Weights of a small image colorization model: activation relu, trained on regions of photos with short descriptions (Visual Genome).
Rows from block 2, named by matrix and row number. Each number is 128 + 24 x the weight over its row's rms, rounded and kept within 0 to 255. All counts start at 0. Numbers have three digits each. After the name is the row's rms in percent of the matrix's.
# conv: 3x3 conv (model.enc.1.0.conv.weight, 192x192x3x3), inputs 60-64, a 3x3 kernel for each
conv.0 102:131162151129182153107147118137133116145088087130107109183178200132143157100110164115130102129146108115137108169182198157113095154107114
conv.1 095:127103093128119124122135159155145188161122150163118143109123106141164136130175153110075123112076111142117145158179155169181162173193179
conv.2 100:125151098139137107111111105122083144133150168141165190111170185117121173123073109121140134114150157144159183121109124127123143109120146
conv.3 101:169137158164116128137116130135118132141127139140118138120130080141136082136148113125111117117135153095127125137129099148129093156131084
conv.4 103:115120114136135102157136104144150133136130161107131168135105090146124065139112043104139184102137199122134208111124110106107105114099117
conv.5 102:121091097095063086133119128139150172121149151092113125094117094131137117140122116157138155152157169115145143121145140126135147134130143
conv.6 105:167152146170144130143134135130120130118107130139131135137110093136113100112123128166163126163170140145146138116112100109084093124087088
conv.7 103:113098094111110117119118122186165167168136129131115120146133136135115117136122119090086087115103091128126121178184168173173157154150137
conv.8 101:108118121119148121120123139136117146091073153104120139099131118115149118127162141126095132123052138127098159146142154153098147115108147
conv.9 098:136118165157137123112125055140150140112113168108096163140088093156101074145130103090144118111124128105127135113146099158140134129100130
conv.10 100:095116159129138174126143158122162128121147144108126154177142116179141081181155084120122178098116188112112199159142118163134122173118127
conv.11 102:106107083153156122157136121119149128106137131103139128153132138185135135115089090119106120110098130133131164124124143135129165110096150
conv.12 097:102094089109120127120119134166171175162164160128131148148128115124111093133113079117098134115102123111116146192161138164135129176145136
conv.13 101:116101105120126135109113117176169149180125105160112106143172137154179150114125111162160151138146135139137141127186136187203135158151118
conv.14 101:121108095134109106138139128117118123111117122113120133126133115125148134129152146138135139138130140107123125146121113128113119140119105
conv.15 104:156154136132154120106144142112111130123108134134132112152131119110123102101132138118113149127087150133108129128110139128053118152115119
conv.16 103:125094134149125110150126114134151139118126164122127161122102071132096053115096076150128117190141170173145185118131098138095115132089115
conv.17 099:133136144114131144122151185155141118150124109146115113157163153158167166144193183137143119105105100093117126150137105156141118171169142
conv.18 098:091095101099094120110117130179174169175149149150133136138138123139144133146149130119112127101096104127124137183184165182174174175177175
conv.19 099:135121150136129160127105144138183169139179172138166157148109084161101086140085030135157187123138176160154185110124126125148128114121113
conv.20 092:132142130117148129131155165162144152157127125151127112123121133151153155139150166117101103116089112147126144156153152172158166183174175
conv.21 097:134133123110118113100129139158165141166152122166144117127109121143136143141143156116089118114077113138118131167160155186171164201186184
conv.22 100:128135103120127100152170146115081130128077108120094092104134083097158122132126117130094148147099144138122120124110123124088112140144118
conv.23 103:166118108146147109170166129103136148123097138102074115150099126158140115125120137116156137091108111122135131106100135172132157132084107
conv.24 106:162158129156158128148146157098095148107110132139138124198201155153147140151148160105123116117128112103147122149143157140136146148159141
conv.25 091:133130146115120159104134168140154117173152106170146108143138142142154156110134156132110110137100110137127140142151121149151127165158139
conv.26 101:125141132144161142136145151095082135079064119113113122146139093137129084134119110089124137101116135136147149141121116120077100107090102
conv.27 101:103091114104100127146125138150156149144152152135137146136101085121095085134109096101099104118126111108129115172173133176164152177157158
conv.28 105:101150129160146124144126073146103132109123174100125202101133206153111141163092088123140102097145164121132168128121123114119150110088146
conv.29 099:129110088110121093111120116157125131149101090128104077140134096138144131155146153133123130148115097141104114166155142174143122160149145
conv.30 102:102094126094099119119125144132155152136161137128149121155095081135074082166103093101118135131131132139134136171144113161129122185134124
conv.31 099:086101150120127150137120128139137120105123126093115135085132143140133151105091103145120115128118114131097128113157119132168143130146152
conv.32 101:085126093128147117139126135115073137113080138121129132125153133121149129145144132137089110142079114124123124159131150141081128138137136
conv.33 100:096104127116110134118106108097108145101117165135159179141143155171147135158143134105107125122125122115125136177192159158179159165171154
conv.34 100:117152140086164127113155116160143120166109106134107127109083117090103110113105128103175129134151114145150111120122128151097093143085109
conv.35 098:129132126117120125107105101152133130145129138116139146165165179113100106103084093083072086099110108119141145164152139150143139128113134
conv.36 099:116090134106087146149127137115143135112124115103129132136117114163137128165154126110129142116136141121124150135136121126142103125124117
conv.37 105:125101098135111117140113126104101089121095066132124092125143127133157152132122112120111114114107093140139134099100099121133111114135117
conv.38 102:154116043122144096108158114115132207142122143132082115158124099138150130133128126100130150104119118107126113137116143131128154169112122
conv.39 099:116122121141148105147169103154157160150126168151105161127072105160121113158143141104150151138171178156169176145128152149125147140092130
conv.40 098:112114122100096120127134136117126109112127110123123115143140107160158132164153128122126148121139142106118131138127097127123084147136100
conv.41 101:129138083122161126116181148127127172158132153150117135164129146126115173107086128141169168129172167109155150130106145133104144147104134
conv.42 097:140128074139154126144162172120094120122089114136144109153187144117170149131139141130098138137086129107097120141130141134107124142155145
conv.43 096:104086088126123118128123129146170176148161150140158154178144136132119115115101102090079108114103122114129132180168150146144122149146132
conv.44 103:114092072145117121151117104132170144090137099111147148120108142144113155145132129150152113121130089153151131143163150118155128107118122
conv.45 100:104114144081065145109110140136147124125161102128128125113116124152128145168159129108126139104141135129117149126124106132167091149150122
conv.46 101:144119153140131108131116083114123125125114161119120170129142113133132059118137076123104103167099147173101146127149108158116128150102138
conv.47 100:153150091142153104134154142100103175136149169153147147169170156143152194127101123137144151131149158141159188119112124112122149137127143
conv.48 099:125117070127134099133135153102100161111094138120133141166168105135167199110097159107117131103137130102148144132135133144116133141132142
conv.49 101:116118142110111151146155144117135122121107088122106122099090134101093150139110137112166152117168113131155129110104129091100097123096114
conv.50 097:106091142116083143137086119150152156126180180140176204124133119149112109167133103124096112115100135127094143164152108169150153162138146
conv.51 107:115093113101089095123107103153154148155148149133142159098098092140124132188171159109128119107129126125141142114130105147145125190191165
conv.52 100:113136136104137138127170168157143128149119122150118125152162150156172152134158134121125120118107123120119153166139128149124124162133123
conv.53 098:102074120124070113141097102130174154094156141102144150144084114169101102182135112119122110084111107109123115154124129161147137154144123
conv.54 096:104123119124123143119112125169170127160179116158175116091079099092072079128103109130136124125151134120153143175139127153125140153130123
conv.55 101:134121085146139122167167152125108138145131140132138139113119110104118135129091111141155164129156161110142152083079093114104127114099123
conv.56 101:122104124119089118152129131137142139130137126119142139102106108128115119137143127139127144138138137135136140137123117122127105121127113
conv.57 101:129114106137102109143139137108094122105103115112117121130137122120158143126149148144131145133124138109124120134112116119102107127126114
conv.58 101:127103121143083126158108116100148155070150142079134137164103111180104111177128115105119112083138119103155121160109146127120155140135141
conv.59 094:120110103106116117107110124163145149162145139147137139172161134132136121131132095111097115115094099121119124177161147157145125176162144
conv.60 095:104109086117127109109123112143178159160209166181192170117105112151125124163133136135142124140151136160150153126139150155154167148139169
conv.61 101:125119088177161144156147151153132161128092149114087112148152114149166123108143111137105136144111157140133160158147140160120129145110114
conv.62 103:119115139092116132141151129140165138147136111124099108115105128175177149144141132143156162117137144140145159104136127168193159144131116
conv.63 103:101088099100102105117110117184187189167142153146114130129120125124103092133110108096095099105104105114121130187189187161155160165152135
conv.64 104:157188161166192164125129137117069116100067111140129127125141136124140143114124143114129122115113116132158124134092112139095115156144134
conv.65 101:152131132169127122133113120108124151079119157097134143143154129134150110139159134151074141128065157122089131146124144127093161130127158
conv.66 093:135116117111116121132142152166169178162150147148127131117123112143145131150149134117078110114088114136113145156170166161172150176174158
conv.67 101:130127119067089089078116144154134130199162128207166108115117103078114113115149158128137127143153134162168159127151121127147120164192142
conv.68 101:169145057143119032119122115124102210141128202171132139126149090103165109082140107099120155125128161126156136146141132129140152150153134
conv.69 097:075071150110069154151114141121151138108155142098133135103121149150113146147114116159132115115126112127132127156140135169165176130123145
conv.70 100:148127118137112107128122112139141126134141130139135142111114103122120126133149136139141123141148128139142133144136116135124105144130113
conv.71 099:121115106130131121155130115142135129133095095122103115116102130104097142116077129122164091125173055142192095123119131116094101103089129
conv.72 103:113099106103106137144152108133166152129138100128105135130114133147124134154138119098108109112136089145117097143143134127163097133114114
conv.73 098:162172172155149151132119132095116088103132089138134095129140152106118146095109132115116110119161101180211134120125133084137112100116100
conv.74 105:185176142140120103116116120098093140119126161130124115146150113109132106152164163140115151138108145114111101134091143130087146154141143
conv.75 098:117100144147104125151119117128156146105172189111141169127127132157113102148137099138104115160112159140106149163154122154143165140125137
conv.76 102:146110089154124114124110112170165148198159122178148116124129093124150122131145124154157150141143134159163143110165157150182165150193154
conv.77 103:155114095159128115128110140131136126150139100179152110174170147161175175149140160131153137124147132165180156127144153137158146118186158
conv.78 099:112106097114136104123117105163146153142100128125101123103130080122160127112148145124111134132074093141082100148152153168134131150133149
conv.79 102:127146159126146166123125129137097110136114114119108120169174169170181170139130121086067062121131132132156160157128117167157132152124119
conv.80 097:117135157124110162131126140159164121132157098138134124086106090127111100153165112123114146113125148144121157146148101148168096142139107
conv.81 099:116118119126129124121152162115098136098069106124111100153146101136144100132150136089127137108121124124146136156149128120105100118123091
conv.82 100:134136109155174121164175157155110139137049099127077103113152111120165121131160129155139133143084102136106131124147131154125091121118084
conv.83 103:117127128133150158143137147111084084098068055126118095142122106131103107130098106096112118105124128129149147134136102125120072108107068
conv.84 099:142175125109109074099106108105064134123126183141167179145162143123126124154120143120143107125170138112170168162118116121098123147143153
conv.85 101:147128125161137135158155146122122120105113121135128133125112114130123116130148145136121092111099093132133124142138112128113108138114101
conv.86 096:111102154125120173147164148104140161089136141113136149137106128148106123147111113128150140085157110111153103158134143117135117121131107
conv.87 097:109103098114128128116131122151154148155150131136141136171159152152147134132123104110081109108095106121117139189171149175162147172157147
conv.88 096:142157125121137106145146155149103114171113097149114083078141096070134125115115131145119156131124135138146132112115117131120106133155114
conv.89 099:110107095139132137154158169129084130113110117123131132095132141146156184160136163170152144158175129127157109124120141115133148125146147
conv.90 096:111106094121116117136128150169161187155143148147128136090123095135147128129153136116086112117073113138118141147177155151170153161180165
conv.91 097:147134076138112084140129141119089167132137165133147139151158109117135164115082121132142138132170164115180162144127136130126137117137137
conv.92 104:163153146167128143144133139135132127098130114123141141125100101136097108130120122168139114141149126140155142133111098105113083103105092
conv.93 102:091094093102113120112129133197178173168131126143109118123132133122119113130126109110105106111104105126136135192173161191163150175155136
conv.94 093:126126107131133118119142159161146166156126144164127127124130127153160147145159153115086112112087118148123149145165150167182160180183167
conv.95 100:139117125109075135112112142123146142130135083124108095124138117140153145149160154103111171113132159145121160112132124136164096132139098
conv.96 101:123091096113049085141071087133159141121161121111141134097084115121105150149125152120109100116108086116109099147137157147159166154157169
conv.97 099:099116117121128123122143155098101139092074101132120103147130092129121098115105121096134142108125123138145130132124133093095099098107096
conv.98 098:163138110151107133134119124116149155112148107123136123128124094160124126171149122136122098104149077135155111156135139135173112150141114
conv.99 101:137136141123123128134144129096105104123095097129111111124147096125161119099142114115101163146133161154138177107108121107121110126140122
conv.100 098:104107079163156146148159152146148140117113113098068077137137137169155146149157142136117122140123128132111128146143139158152144143123114
conv.101 093:153128097158150132161159155135173152129141123126113108127111122141152150129147150120080103132065102159104131145170151147172150157168147
conv.102 107:158179162183196152152152146132093123114078127134130137121118104123123100116122122135144142149157169145152160135114120131082103123098124
conv.103 097:129115114105111112110111119162166167175144154152131132154139114114109097112105091104097123103102096117112124184172149152147133150140120
conv.104 103:138157110144157118139135119101088134104109146124145171120171194111154201131103136126127121104129130124144171099104127110112146106127156
conv.105 102:125125126123120130127115145165158158134145148134135133120120078117098070141121076117105160121105144112120164162150116127126087142134099
conv.106 104:088083074074058064122108098195169139159152130132140127064099126088114140097111125139134113124109100123128115141160153158178171128149146
conv.107 096:111102100112108126119120138161152154164156158141132141161143128132120110120114094101109117126131122118144136184162140158142123166145129
conv.108 104:097084119070018096125073123155151127139146124126137121089096140120107155144125141128111096116108094113120114139129129157165158132145146
conv.109 097:099105101118123125121141170099088144097078118105091104134141127129142140133146163113122149138113131131121118136119142113089125123120136
conv.110 100:133119125120138141109146146147141141147130118139122117143142148142132144094091113104110111104105108143157146155127125140115108130105097
conv.111 100:148108121137098105149120127081125161079133158084146142159138109174140094184136107131105141107096158106110103132119143126097149151118133
conv.112 107:117118124094085068110090094137141144130136150134160173127125122131141137193177177127121121131124117136126122145142139159139149195189192
conv.113 102:160117165167116135154122108120155130109153158118134153146115110148109092149146101144094115168120160157117149148145118144115149164118150
conv.114 105:099110111087078070088055064142122150144138168138145169108135112121138127174174153122119135118106129115097122156138116139126121180180175
conv.115 099:162125143124099087133121098123138161111097149113096136128120103113165102153214145118135136140104151131117131100127124119121146137144141
conv.116 095:116111110109129126121129154127116135122105116129111105108150133126142149148159166163157155140131117116097084122129138123118140157150163
conv.117 103:142144126159189144146147139124085105099054092123106122123125123139139111122120114087112109104110116140137154140138138135093107115074102
conv.118 098:106084101123073095107076090137189181139223196160236197123148115138130114140130103138116123141122133154139159160172142168173178167170187
conv.119 096:094094101103098119107104106145149167149172206144173229103129134127111117144097083132122113138124153147130168167141126163145171145125168
conv.120 101:149111068134108046118123098111141201154165191152150145153144114126134113103096077126133174140154203134150164136141141129145159145136132
conv.121 097:114146072115147120128131164118085146134131152130166129128139100097117154102032109145129137142154158125161146126109126130105136107135129
conv.122 095:099093097093106131107113135167162175174158142153121127132127110122124114137137111121110125102104091110131123177179132173167127190185153
conv.123 099:147129121145103112147139118126150148122136126119127130120101088138124112137145135126137140127141133124129128131128100139134109141121098
conv.124 103:100121109124151169129148162154134100145108086147115093137140146166172202146141155128129120110112113135124152114140115186155133161129107
conv.125 103:116124121081060069102067085116130160111125167111139160119139107136148121157163128119113129132107121117088115134138139136144149153169168
conv.126 100:159145147168166143121132117130149137112117140117096121197173163176142121133141110125119119147138133148142133173190176125124158128107128
conv.127 098:123130111110109105127127154105091144104097125121103092131144085128163132145135158145087130145095135136117074140115131128097128153151131
conv.128 097:150131092134132106140141146127131121131147098145139062145140154097107145096104142124127134128117122146121115150137134141152137124133098
conv.129 100:145129168118046150102053110126179133125180122122148123101081127109083126153131145114128134097133119096099111131126123119162115144174137
conv.130 107:153152148189176147150146141125098125080065114120127113142119102128102063133121118128114121132125143133147154154136130126089107113094103
conv.131 099:138115108131138107152149130119110134137082107129100113131115119122122156132110158134176132128148080139174118118100143131082116131104142
conv.132 098:145113109129106089137133110122131162109087143111104145152154119135177109185202135111109123127129150104117121130140128133121135146134120
conv.133 104:094082084089035054131095086162146152130138147117135136108122162118139165125124130147118123138099105148129128169171180158165172140154152
conv.134 098:108061110117034118144095126116166168097175145115143138150100114170100125182111123096125117080142119122137118167131137159144142190136136
conv.135 100:111102126117092122150131138132143143130134125121132142116108101132117116138128123133136133128141143141139148136128121117126105117117111
conv.136 103:111103102116109090144121116150158123136115088119090082151136114160133117153132111124147109112134070123128079158159128164167118142130124
conv.137 099:172155162146136149098108116120143129124145131116120106198157166175110122133121122135151144143152130121135108156183192123144170133139133
conv.138 096:096093088118111128117122132156159169162156159135132141148129113143133103141125101116106119110109116109111126188159145171150150182162156
conv.139 103:143133122092128110089146147144146137186161124178142097086078082084118121115128134159143169150137139141136127084076105128107117187147110
conv.140 103:131151143159172152144150160097080127088065109124122114130129095130117090127121129092132132100120129134154149129116108113082091098088100
conv.141 099:132092085122101070126119122127136167104121166118127150153124107166145107187135127144131114131102125119112108147128133140104133166129128
conv.142 103:142102112136085123141126123122148133113134114124130134145131115162141142168154154101119119098139115132132138159146132147179107150133117
conv.143 100:160139096160161117174168142125117125133073092119097109153128132116126144106099121117167100137156102147160127107115128123092107127106121
conv.144 095:101105114121108128118112113151158169148181189150169199113134169139130150133105110136125132135122138154131151143132143164153186145125172
conv.145 104:124120138144143175124124159143121107154147095129139112141161163125129160122095122129150118138172121128176134142158136139186132103148103
conv.146 100:139122105129118105151146123130131139128129129135128138109109087111131117119137124134138148144146147131142146132127109120118102127117100
conv.147 102:143129134114116109102109104133117138129108125127120120123129075133145130142157150119097125146061116149072112135127134162120127172143150
conv.148 096:114106115107125134124138135143150127160153134134150146172173163139144137114112085101096100126115117125132143180165136164149123161143134
conv.149 098:134112096131126114119138162113086139120069110140091105143178119100171145108181155138133155153104145149107126132134136112112117134142129
conv.150 099:138129068125128112100135161083118183119138159149164122184147091163170161116106153114114164114125157134158153115101121126119136139139119
conv.151 099:130162156093104165100135168137150140144151068143126063095123114116119137140130138123113162091124129141131139138110116137172107135134097
conv.152 104:165166143173146136146135129114109122118111120150141141141113102142123111120131139138145108142149120151153130108097091099085090126090096
conv.153 099:126139136134139125121125154100102151088093126134121107149143099123134095109126123094136152088130142137159146156136148109101117111126100
conv.154 099:108110100120133115120144163126109150099067117115089107134147105124165113126157143124127157129095133146114135146143136152119123119116113
conv.155 104:100110129094107114109099114159142132141105114123109118113113087129117113139122149146135132154113097141087080148136129166135119156133145
conv.156 101:132129112118147119136150121136122124138073092126099132120157125128173150136171146091095107157097095159108142145154130161135098134102123
conv.157 096:116108116104128122122130128165152131169155126142135136146138136156155130134140100105100105121109109125123133180155128163140121181148142
conv.158 100:133128086128119080137131111127133165138149159123156162158144119108114151113066102143164143147177167135175193120128137116122142117107124
conv.159 097:135125139122103145125096155147159117145157102107129104094094085137094115151120119116145166111142145123132141139127095144153100130142105
conv.160 098:174154155147110092128093080127119148120119152104103138131105081125129082128170125113113113127120128108126118130123108123134128135151138
conv.161 104:157153116168143126123098138095089156106114147135141124155175136132147117122115123112065130127096163132145129160096152129072151127136135
conv.162 097:117116119114112119117137158113107151100082122107090118103120113092135140126155153144121150164121146145121124118123142104104123110116141
conv.163 102:137150128124130107102099092163143161154137163142133163115141076089101056107104029129155206108129157093125159121126104113112098124128114
conv.164 098:131131107126129115120149130106099114117113118134119118145152083138144088133134096118103152108131135096120109168121121131105098180152092
conv.165 098:112128117121138124113117099136137133125140152123145159149106136110090116088068086097092094123120140121143157145121121128097133116108156
conv.166 101:109085098134112138172160168125111113123125108135141131127137136148161164155141144135116132117125133160169161115125109124151122114140123
conv.167 099:099110133130122134135128118106147166101129148092103133159156129197157120158150106101136149132166180152143177151166151146160142129117120
conv.168 097:105110076095105094100117117141143198155174216154173193117134129109095113105070075139132146140138181158139158150119130136129149133120145
conv.169 105:132152149136180178119129133167097106159092088138119111164202187131159159139123136133140116146154114106144125172170140175154113146146114
conv.170 097:098110122113116135104129107145151149134163155132131164101093151115041108109044067126159125129161149151154138147124130128112143109071118
conv.171 099:140127157125130155124109137160148133161155118169172129106149134075091097090066050136147150103132130115134136134153144112132134107131119
conv.172 099:150140095163152082149147098106107138130127142129086115165173114138150120132138109102106161096109149080093146134121113128123130152136119
conv.173 100:156160149154164124116128103158123134140088147127085145131149078132160067121202115124124126125081115122096136138165098171133129155136140
conv.174 097:113104104112115112133151154098113153106079128103098125110122120106147135121149151143132140159117139133101106115128144097109123115127130
conv.175 102:147125129113088133138121130127154142123137102122121113124120097159136119177166124113127138108140119128129127148128110141182093163137101
conv.176 102:148121119134107102137144127123128128134134125136122127111118092121147134124145135115120126126134126111117113137137111124142101142145114
conv.177 103:121130143115154139129148146133117115128090114145128126154157156154149144115114108107097092121110110148147149160140134140116110137113107
conv.178 097:108110106110112122115135158110110157090082133097089110112125107107141122126151153142126145150117141146117115126129149116102129115109132
conv.179 103:092118116102107121106117130171174174163160164137135140108106095122091063144123064095106140112124155100114146183167137170149107185168110
conv.180 100:138132125121137136137157153139107108152078052147083083118158133113166158144154141130149138129146101144152134121131125128156071144124089
conv.181 100:145130105143111103144130114123135148120123131126113134120112093119129113133157131120129129124132131118127114135123105136135115141132113
conv.182 100:160131150157133115122144111138130133141123145139114148125116078131129076136156109113127116132136144109127140152158096145125104159116099
conv.183 101:121128110113137110139154135134086113139070090133085108108127111111148147132137131148158149132136106143151130106099109124106078124123103
conv.184 100:106091136107084124148131134130140143107129129110134137117116111135131119143142129125131132133140134135131141130136118113123108116121109
conv.185 102:122125095141131121144143139140169114127185098126151101139083160155047154172064111095162118075165147100165146113109127102111137116102118
conv.186 098:110115117094111130099126132152157152153145133131127122173166141144149124152158119109105107116099106115111122185175148166140112182154133
conv.187 100:132114140114067141133111135109147145112133121110131128126121121153135137172163138120129146096132121115126143144124124132159111144129105
conv.188 101:120110129112122125118125136139139125141151134146154136166150138160136125113101088102109119121123131128138157163149129146130117135128108
conv.189 105:142122120091071071100083082123127150148173179151170165108122108136146123184182167137136140125133129131134152122118109128121132195196187
conv.190 096:162142151122123121107113128104124170099114162103113127122130096125165105132192142114116132113088150136106130110134137128113140141141135
conv.191 099:158149100146136117146158165117063114139107112147128105132177140128170172158159143133087130144108153110147130129104102142124131144163130