From a checkpoint of a small image colorization model.
Training: adamw at rate 0.0025, 27200 steps, batches of 128.
Data: trained on regions of photos with short descriptions (Visual Genome), 101725 training examples.
Rows from block 7 of a small image colorization model, named by matrix and row number. Each number is 128 + 24 x the weight over its row's rms, rounded and kept within 0 to 255. All counts start at 0. Numbers have three digits each.
After each channel's rows are labels from the 100 images, of 14976, where the channel reaches its highest value: "place" is the part of the image that holds the peak; "strongest on" is what is common among them. Only what is clearly more common there than usual is listed. The data: regions of photos with short descriptions (Visual Genome). In brackets: how many of the 100, against the usual share in percent.
# conv: 3x3 conv (model.decb.0.1.conv.weight, 192x192x3x3, each kernel summed), inputs 144-191

conv.187:155143102094136148184152138087117139094143108132133146147132151099136152101118150162091084104131118100114115134122148135125119097161100134141124
place: top left (100 vs 9.8)
strongest on: text has "sky" (41 vs 1.8); text has "white" (33 vs 11.2)

conv.88:107099097110095129120133134085103098116114100132093095129151131118085133103064129129092097092117120079063119120144113134098084124103133105116145
place: middle right (38 vs 11.7)
strongest on: text has "sky" (37 vs 1.8); text has "blue" (27 vs 5)

conv.94:121115111171068136115134139080141089142131103100103097130150136154091136135080140138114121085160131112156112127130144143078098114119144130097148
place: top left (100 vs 9.8)
strongest on: text has "sky" (31 vs 1.8)

conv.171:097086127149127128150129130063138081136108138088088096130132129124066135152098133134119112103137110119147139091116104153066079129099140125080143
place: top left (100 vs 9.8)
strongest on: text has "sky" (35 vs 1.8)

conv.121:125111118124100120137125122072113112132108113094146128121141123128091123123078121123103121085127099089125123130129141126092105110098122133114128
place: bottom right (59 vs 9.8)
strongest on: text has "sky" (37 vs 1.8)

conv.31:099122122150114137135140135094137106123090108115138102134140137122114141153100139141092113094148135115159127140132159141087100085125133129090136
place: top left (100 vs 9.8)
strongest on: text has "sky" (25 vs 1.8)

conv.76:120072140077128121152129117103115093110144097102087090123098124135091130141131121120150111159143145166095121057102088165125114114103085132102118
place: bottom right (43 vs 9.8); top right (28 vs 9.8)
strongest on: text has "sky" (35 vs 1.8); text has "blue" (25 vs 5)

conv.8:091139099128108155151162154117161129126146104135161124148152158142160149147101156172116131112129147118116126137127160093136152112093085106109105
place: top left (100 vs 9.8)
strongest on: text has "sky" (27 vs 1.8)

conv.44:126129096093112144150154157087160089121119114136100121137149155130154146080088151158091092083128096095126148103132135105103132113131068154135115
place: top left (100 vs 9.8)
strongest on: text has "sky" (28 vs 1.8)

conv.93:119100130117087125129129125076113114135104129108147112125133122132093122124070122128107127085144096088134122087127122127114098122104132138104136
place: bottom right (56 vs 9.8)
strongest on: text has "sky" (33 vs 1.8)

conv.96:112141095157136101144094087096083124127116109093123125100134095086109091099150099098141115109092096142137128164119162096117142093074098097077113
place: top right (62 vs 9.8)
strongest on: text has "sky" (29 vs 1.8)

conv.179:113138125169137155174158159097121128135145113115113139145117160113143156085105158166123101117132072121121119123144174105126138120144091149102123
place: top left (100 vs 9.8)
strongest on: text has "sky" (31 vs 1.8); text has "white" (28 vs 11.2)

conv.177:122084117144098130142133134034128086134127123100136111128142127135051130139071125132110101070135130091143131140143131133051080113105154132124151
place: middle right (51 vs 11.7)
strongest on: text has "sky" (49 vs 1.8); text has "blue" (29 vs 5)

conv.34:083101103143107134139132138091137106140133092131112097139140129136080130100094130138102097083140139092111121140143122123088077134116146101084147
place: top right (39 vs 9.8); middle right (34 vs 11.7)
strongest on: text has "sky" (40 vs 1.8)

conv.137:113099124131093123138133127069120114141102130082124125127132126133084127126077122128111116082133103093108124088115109132087094128130146139122130
place: bottom right (53 vs 9.8)
strongest on: text has "sky" (34 vs 1.8)

conv.56:120075131134105128148126130070116087153096132070101113127128128121077131122075125126135111108140097117127122085110115116089088104141149134129137
place: bottom right (39 vs 9.8)
strongest on: text has "sky" (32 vs 1.8)

conv.163:115084126126121125160132131051135077143119136085098093132111129121049126153097130130104118085133117118139130112130111151070087118099138133081150
place: top left (92 vs 9.8)
strongest on: text has "sky" (34 vs 1.8)

conv.104:092066156136110132139133132082118074118102110088082089126135125133068129119093127134133112131139090133109097076085073112097090133141147123094145
place: bottom right (42 vs 9.8); bottom left (26 vs 9.8)
strongest on: text has "sky" (30 vs 1.8)

conv.95:133140130090099132143120129099146126107148083130154121129171131151113132159117127127113062095114164086059130133139121162107127121121101134142136
place: middle right (36 vs 11.7); bottom right (27 vs 9.8)
strongest on: text has "sky" (34 vs 1.8); text has "blue" (25 vs 5)

conv.166:115099132156080126130127134073136098129126121062093109121143127154068127134079128129131119088152125115137103098087105141082088113125139122113150
place: top left (100 vs 9.8)
strongest on: text has "sky" (47 vs 1.8); text has "blue" (30 vs 5)

conv.46:117075109150115121136124122080098109114114138067059126126106125104053124130081123129114105086122111090132111101120096134069069147123130121119138
place: top right (42 vs 9.8)
strongest on: text has "sky" (39 vs 1.8)