Weights of a small image colorization model.
Model: 3.74M parameters, 32-pixel images, arch unet, norm instancenorm, activation relu, widths [96, 192, 192].
Data: trained on regions of photos with short descriptions (Visual Genome), 101725 training examples.
Rows from block 2 of a small image colorization model, named by matrix and row number. Each number is 500 + 40 x the weight over its row's rms, rounded and kept within 0 to 999. All counts start at 0. Numbers have three digits each. After the name is the row's rms in percent of the matrix's.
After each channel's rows are labels from the 100 images, of 14976, where the channel reaches its highest value: "strongest on" is what is common among them. Only what is clearly more common there than usual is listed. The data: regions of photos with short descriptions (Visual Genome). In brackets: how many of the 100.
# conv: 3x3 conv (model.enc.1.0.conv.weight, 192x192x3x3, each kernel summed), inputs 96-191

conv.47 082:562502517527492489491436572508540498531548516469527533533581473541553558510441482521480427528455569514439541524488535555507489480496474407508526464497479510453493485522534569503519557454456588465469461429524471564486556483579520545542528448553519456525521491489534506458482494586475522424
strongest on: text has "sky" (39); text has "white" (38); text has "blue" (26)

conv.28 065:515594465579428516521487547513502447475505459560483549512478496553573523529479467465500484457443592487459542458526492506511436472491468436579488481505379483453502487511537615487524537480470525455496494476491473538468529481494564550479432517527474484523524435482561505472518473552514500455
strongest on: text has "white" (29)

conv.104 073:498547459588464516500528547486513507499495481546459523527507508585526495493477501504507511456442566501429554445494463523511439459496452389539491506517393485452515505479555609503496530502492541469537508446451466508473542475524531577459463503545499510532555490495516509475486506504528499433
strongest on: text has "white" (31)

conv.4 108:521563459474459505499452561474497460474571511504536609527553490523541608519481500479523438501473550515546497452530479507504526496472432496512506464502520498437495474515555562512538570436456570491509484450517447544476538490518568542564518500535464502507518432457524503463521511521479482424
strongest on: text has "sky" (26)

conv.2 077:554550505508473513502464562516527453502496474526505585523532479514557570520426512515480414506448579495470526497494507553509506458522493437528515449506442468421499471531559596502530538465461552495484486432489440565500530487558539565539495460579521472550521415466524512454486473545476524434
strongest on: text has "white" (40); text has "sky" (35); text has "blue" (27)

conv.163 111:489590473481417520516454527505519422466529465528513581532505473499522554535463495456516471502503535501510475460516517496497494492489468535553516452502473516407473465528552552478542573430450524493482490474550473514506516497501587517486477494532466472526495373460539503481547477552494515440
strongest on: text has "sky" (33); text has "white" (32)

conv.39 092:580531503492469457473422545517562478537542517484556571520541463539509572529429509501465419502486601530482530520495534574535490495459469463464528498496503539481490467502525544497504543460464556465446470462517466581495552473556536507538514475538497422530522472491515508405497456576491535423
strongest on: text has "sky" (38); text has "white" (29)

conv.105 103:495609432491464510517461509506528421508524470524514573549515471507481535516481485409517476468523510498541488465510506500515487548449412530541523472534480568406458486497594554442534563457463566486468515458591441497514531475520617506478499472509440466540512411462524527468537477542526515434
strongest on: text has "white" (28); text has "sky" (25)

conv.91 089:576529538453540472500409554513504462518524536502517570524545477487529565508482477480479400538462525509514513555530499512523510525507483509469495452481546496430473514538572509478515555441435564540471508450578484563532547481553513560598522454516518477544531447498541510449522469571443466418
strongest on: text has "sky" (26)

conv.172 088:501540461485553458473495532475489517488497544504499495543553451490530511546488514462516503454483474558555490536587503459496507517503450499488469426467514505459493498542576496513549543445463549491510556453624501522499575521523515514528472434452446505510466491544566456493576515553519449406
strongest on: text has "white" (29)

conv.48 059:519457490573550533526510547526473497567468471530383520551521501560521476433522450489472518496428510478436555536543429477549395491574533446488439473549444453480507566542560496474430497491484499519521545480503570527503531448520496611525516475502543551549564524540548508550515477504495439455
strongest on: text has "sky" (32); text has "white" (29)

conv.150 059:492495504573517549506482556526494462528476446560438571522509502580526533516454475493471454533432562501424562500507483514535446491548497415516499461518466442444509515552548550489469525432452533466512474447471489542475495456555500569502494495587575505559525482479569510501496495529455481428
strongest on: text has "sky" (27)

conv.84 066:546461580466560518516445549535494472536470494490498570535515488505474556534460481493451413538462536502512517548515492479534516514538537473452509447514549471446479508548551502508477518457434538525496515456525508580510508455557517533546492468549566503560532513476528530465517451552436480443
strongest on: text has "sky" (25)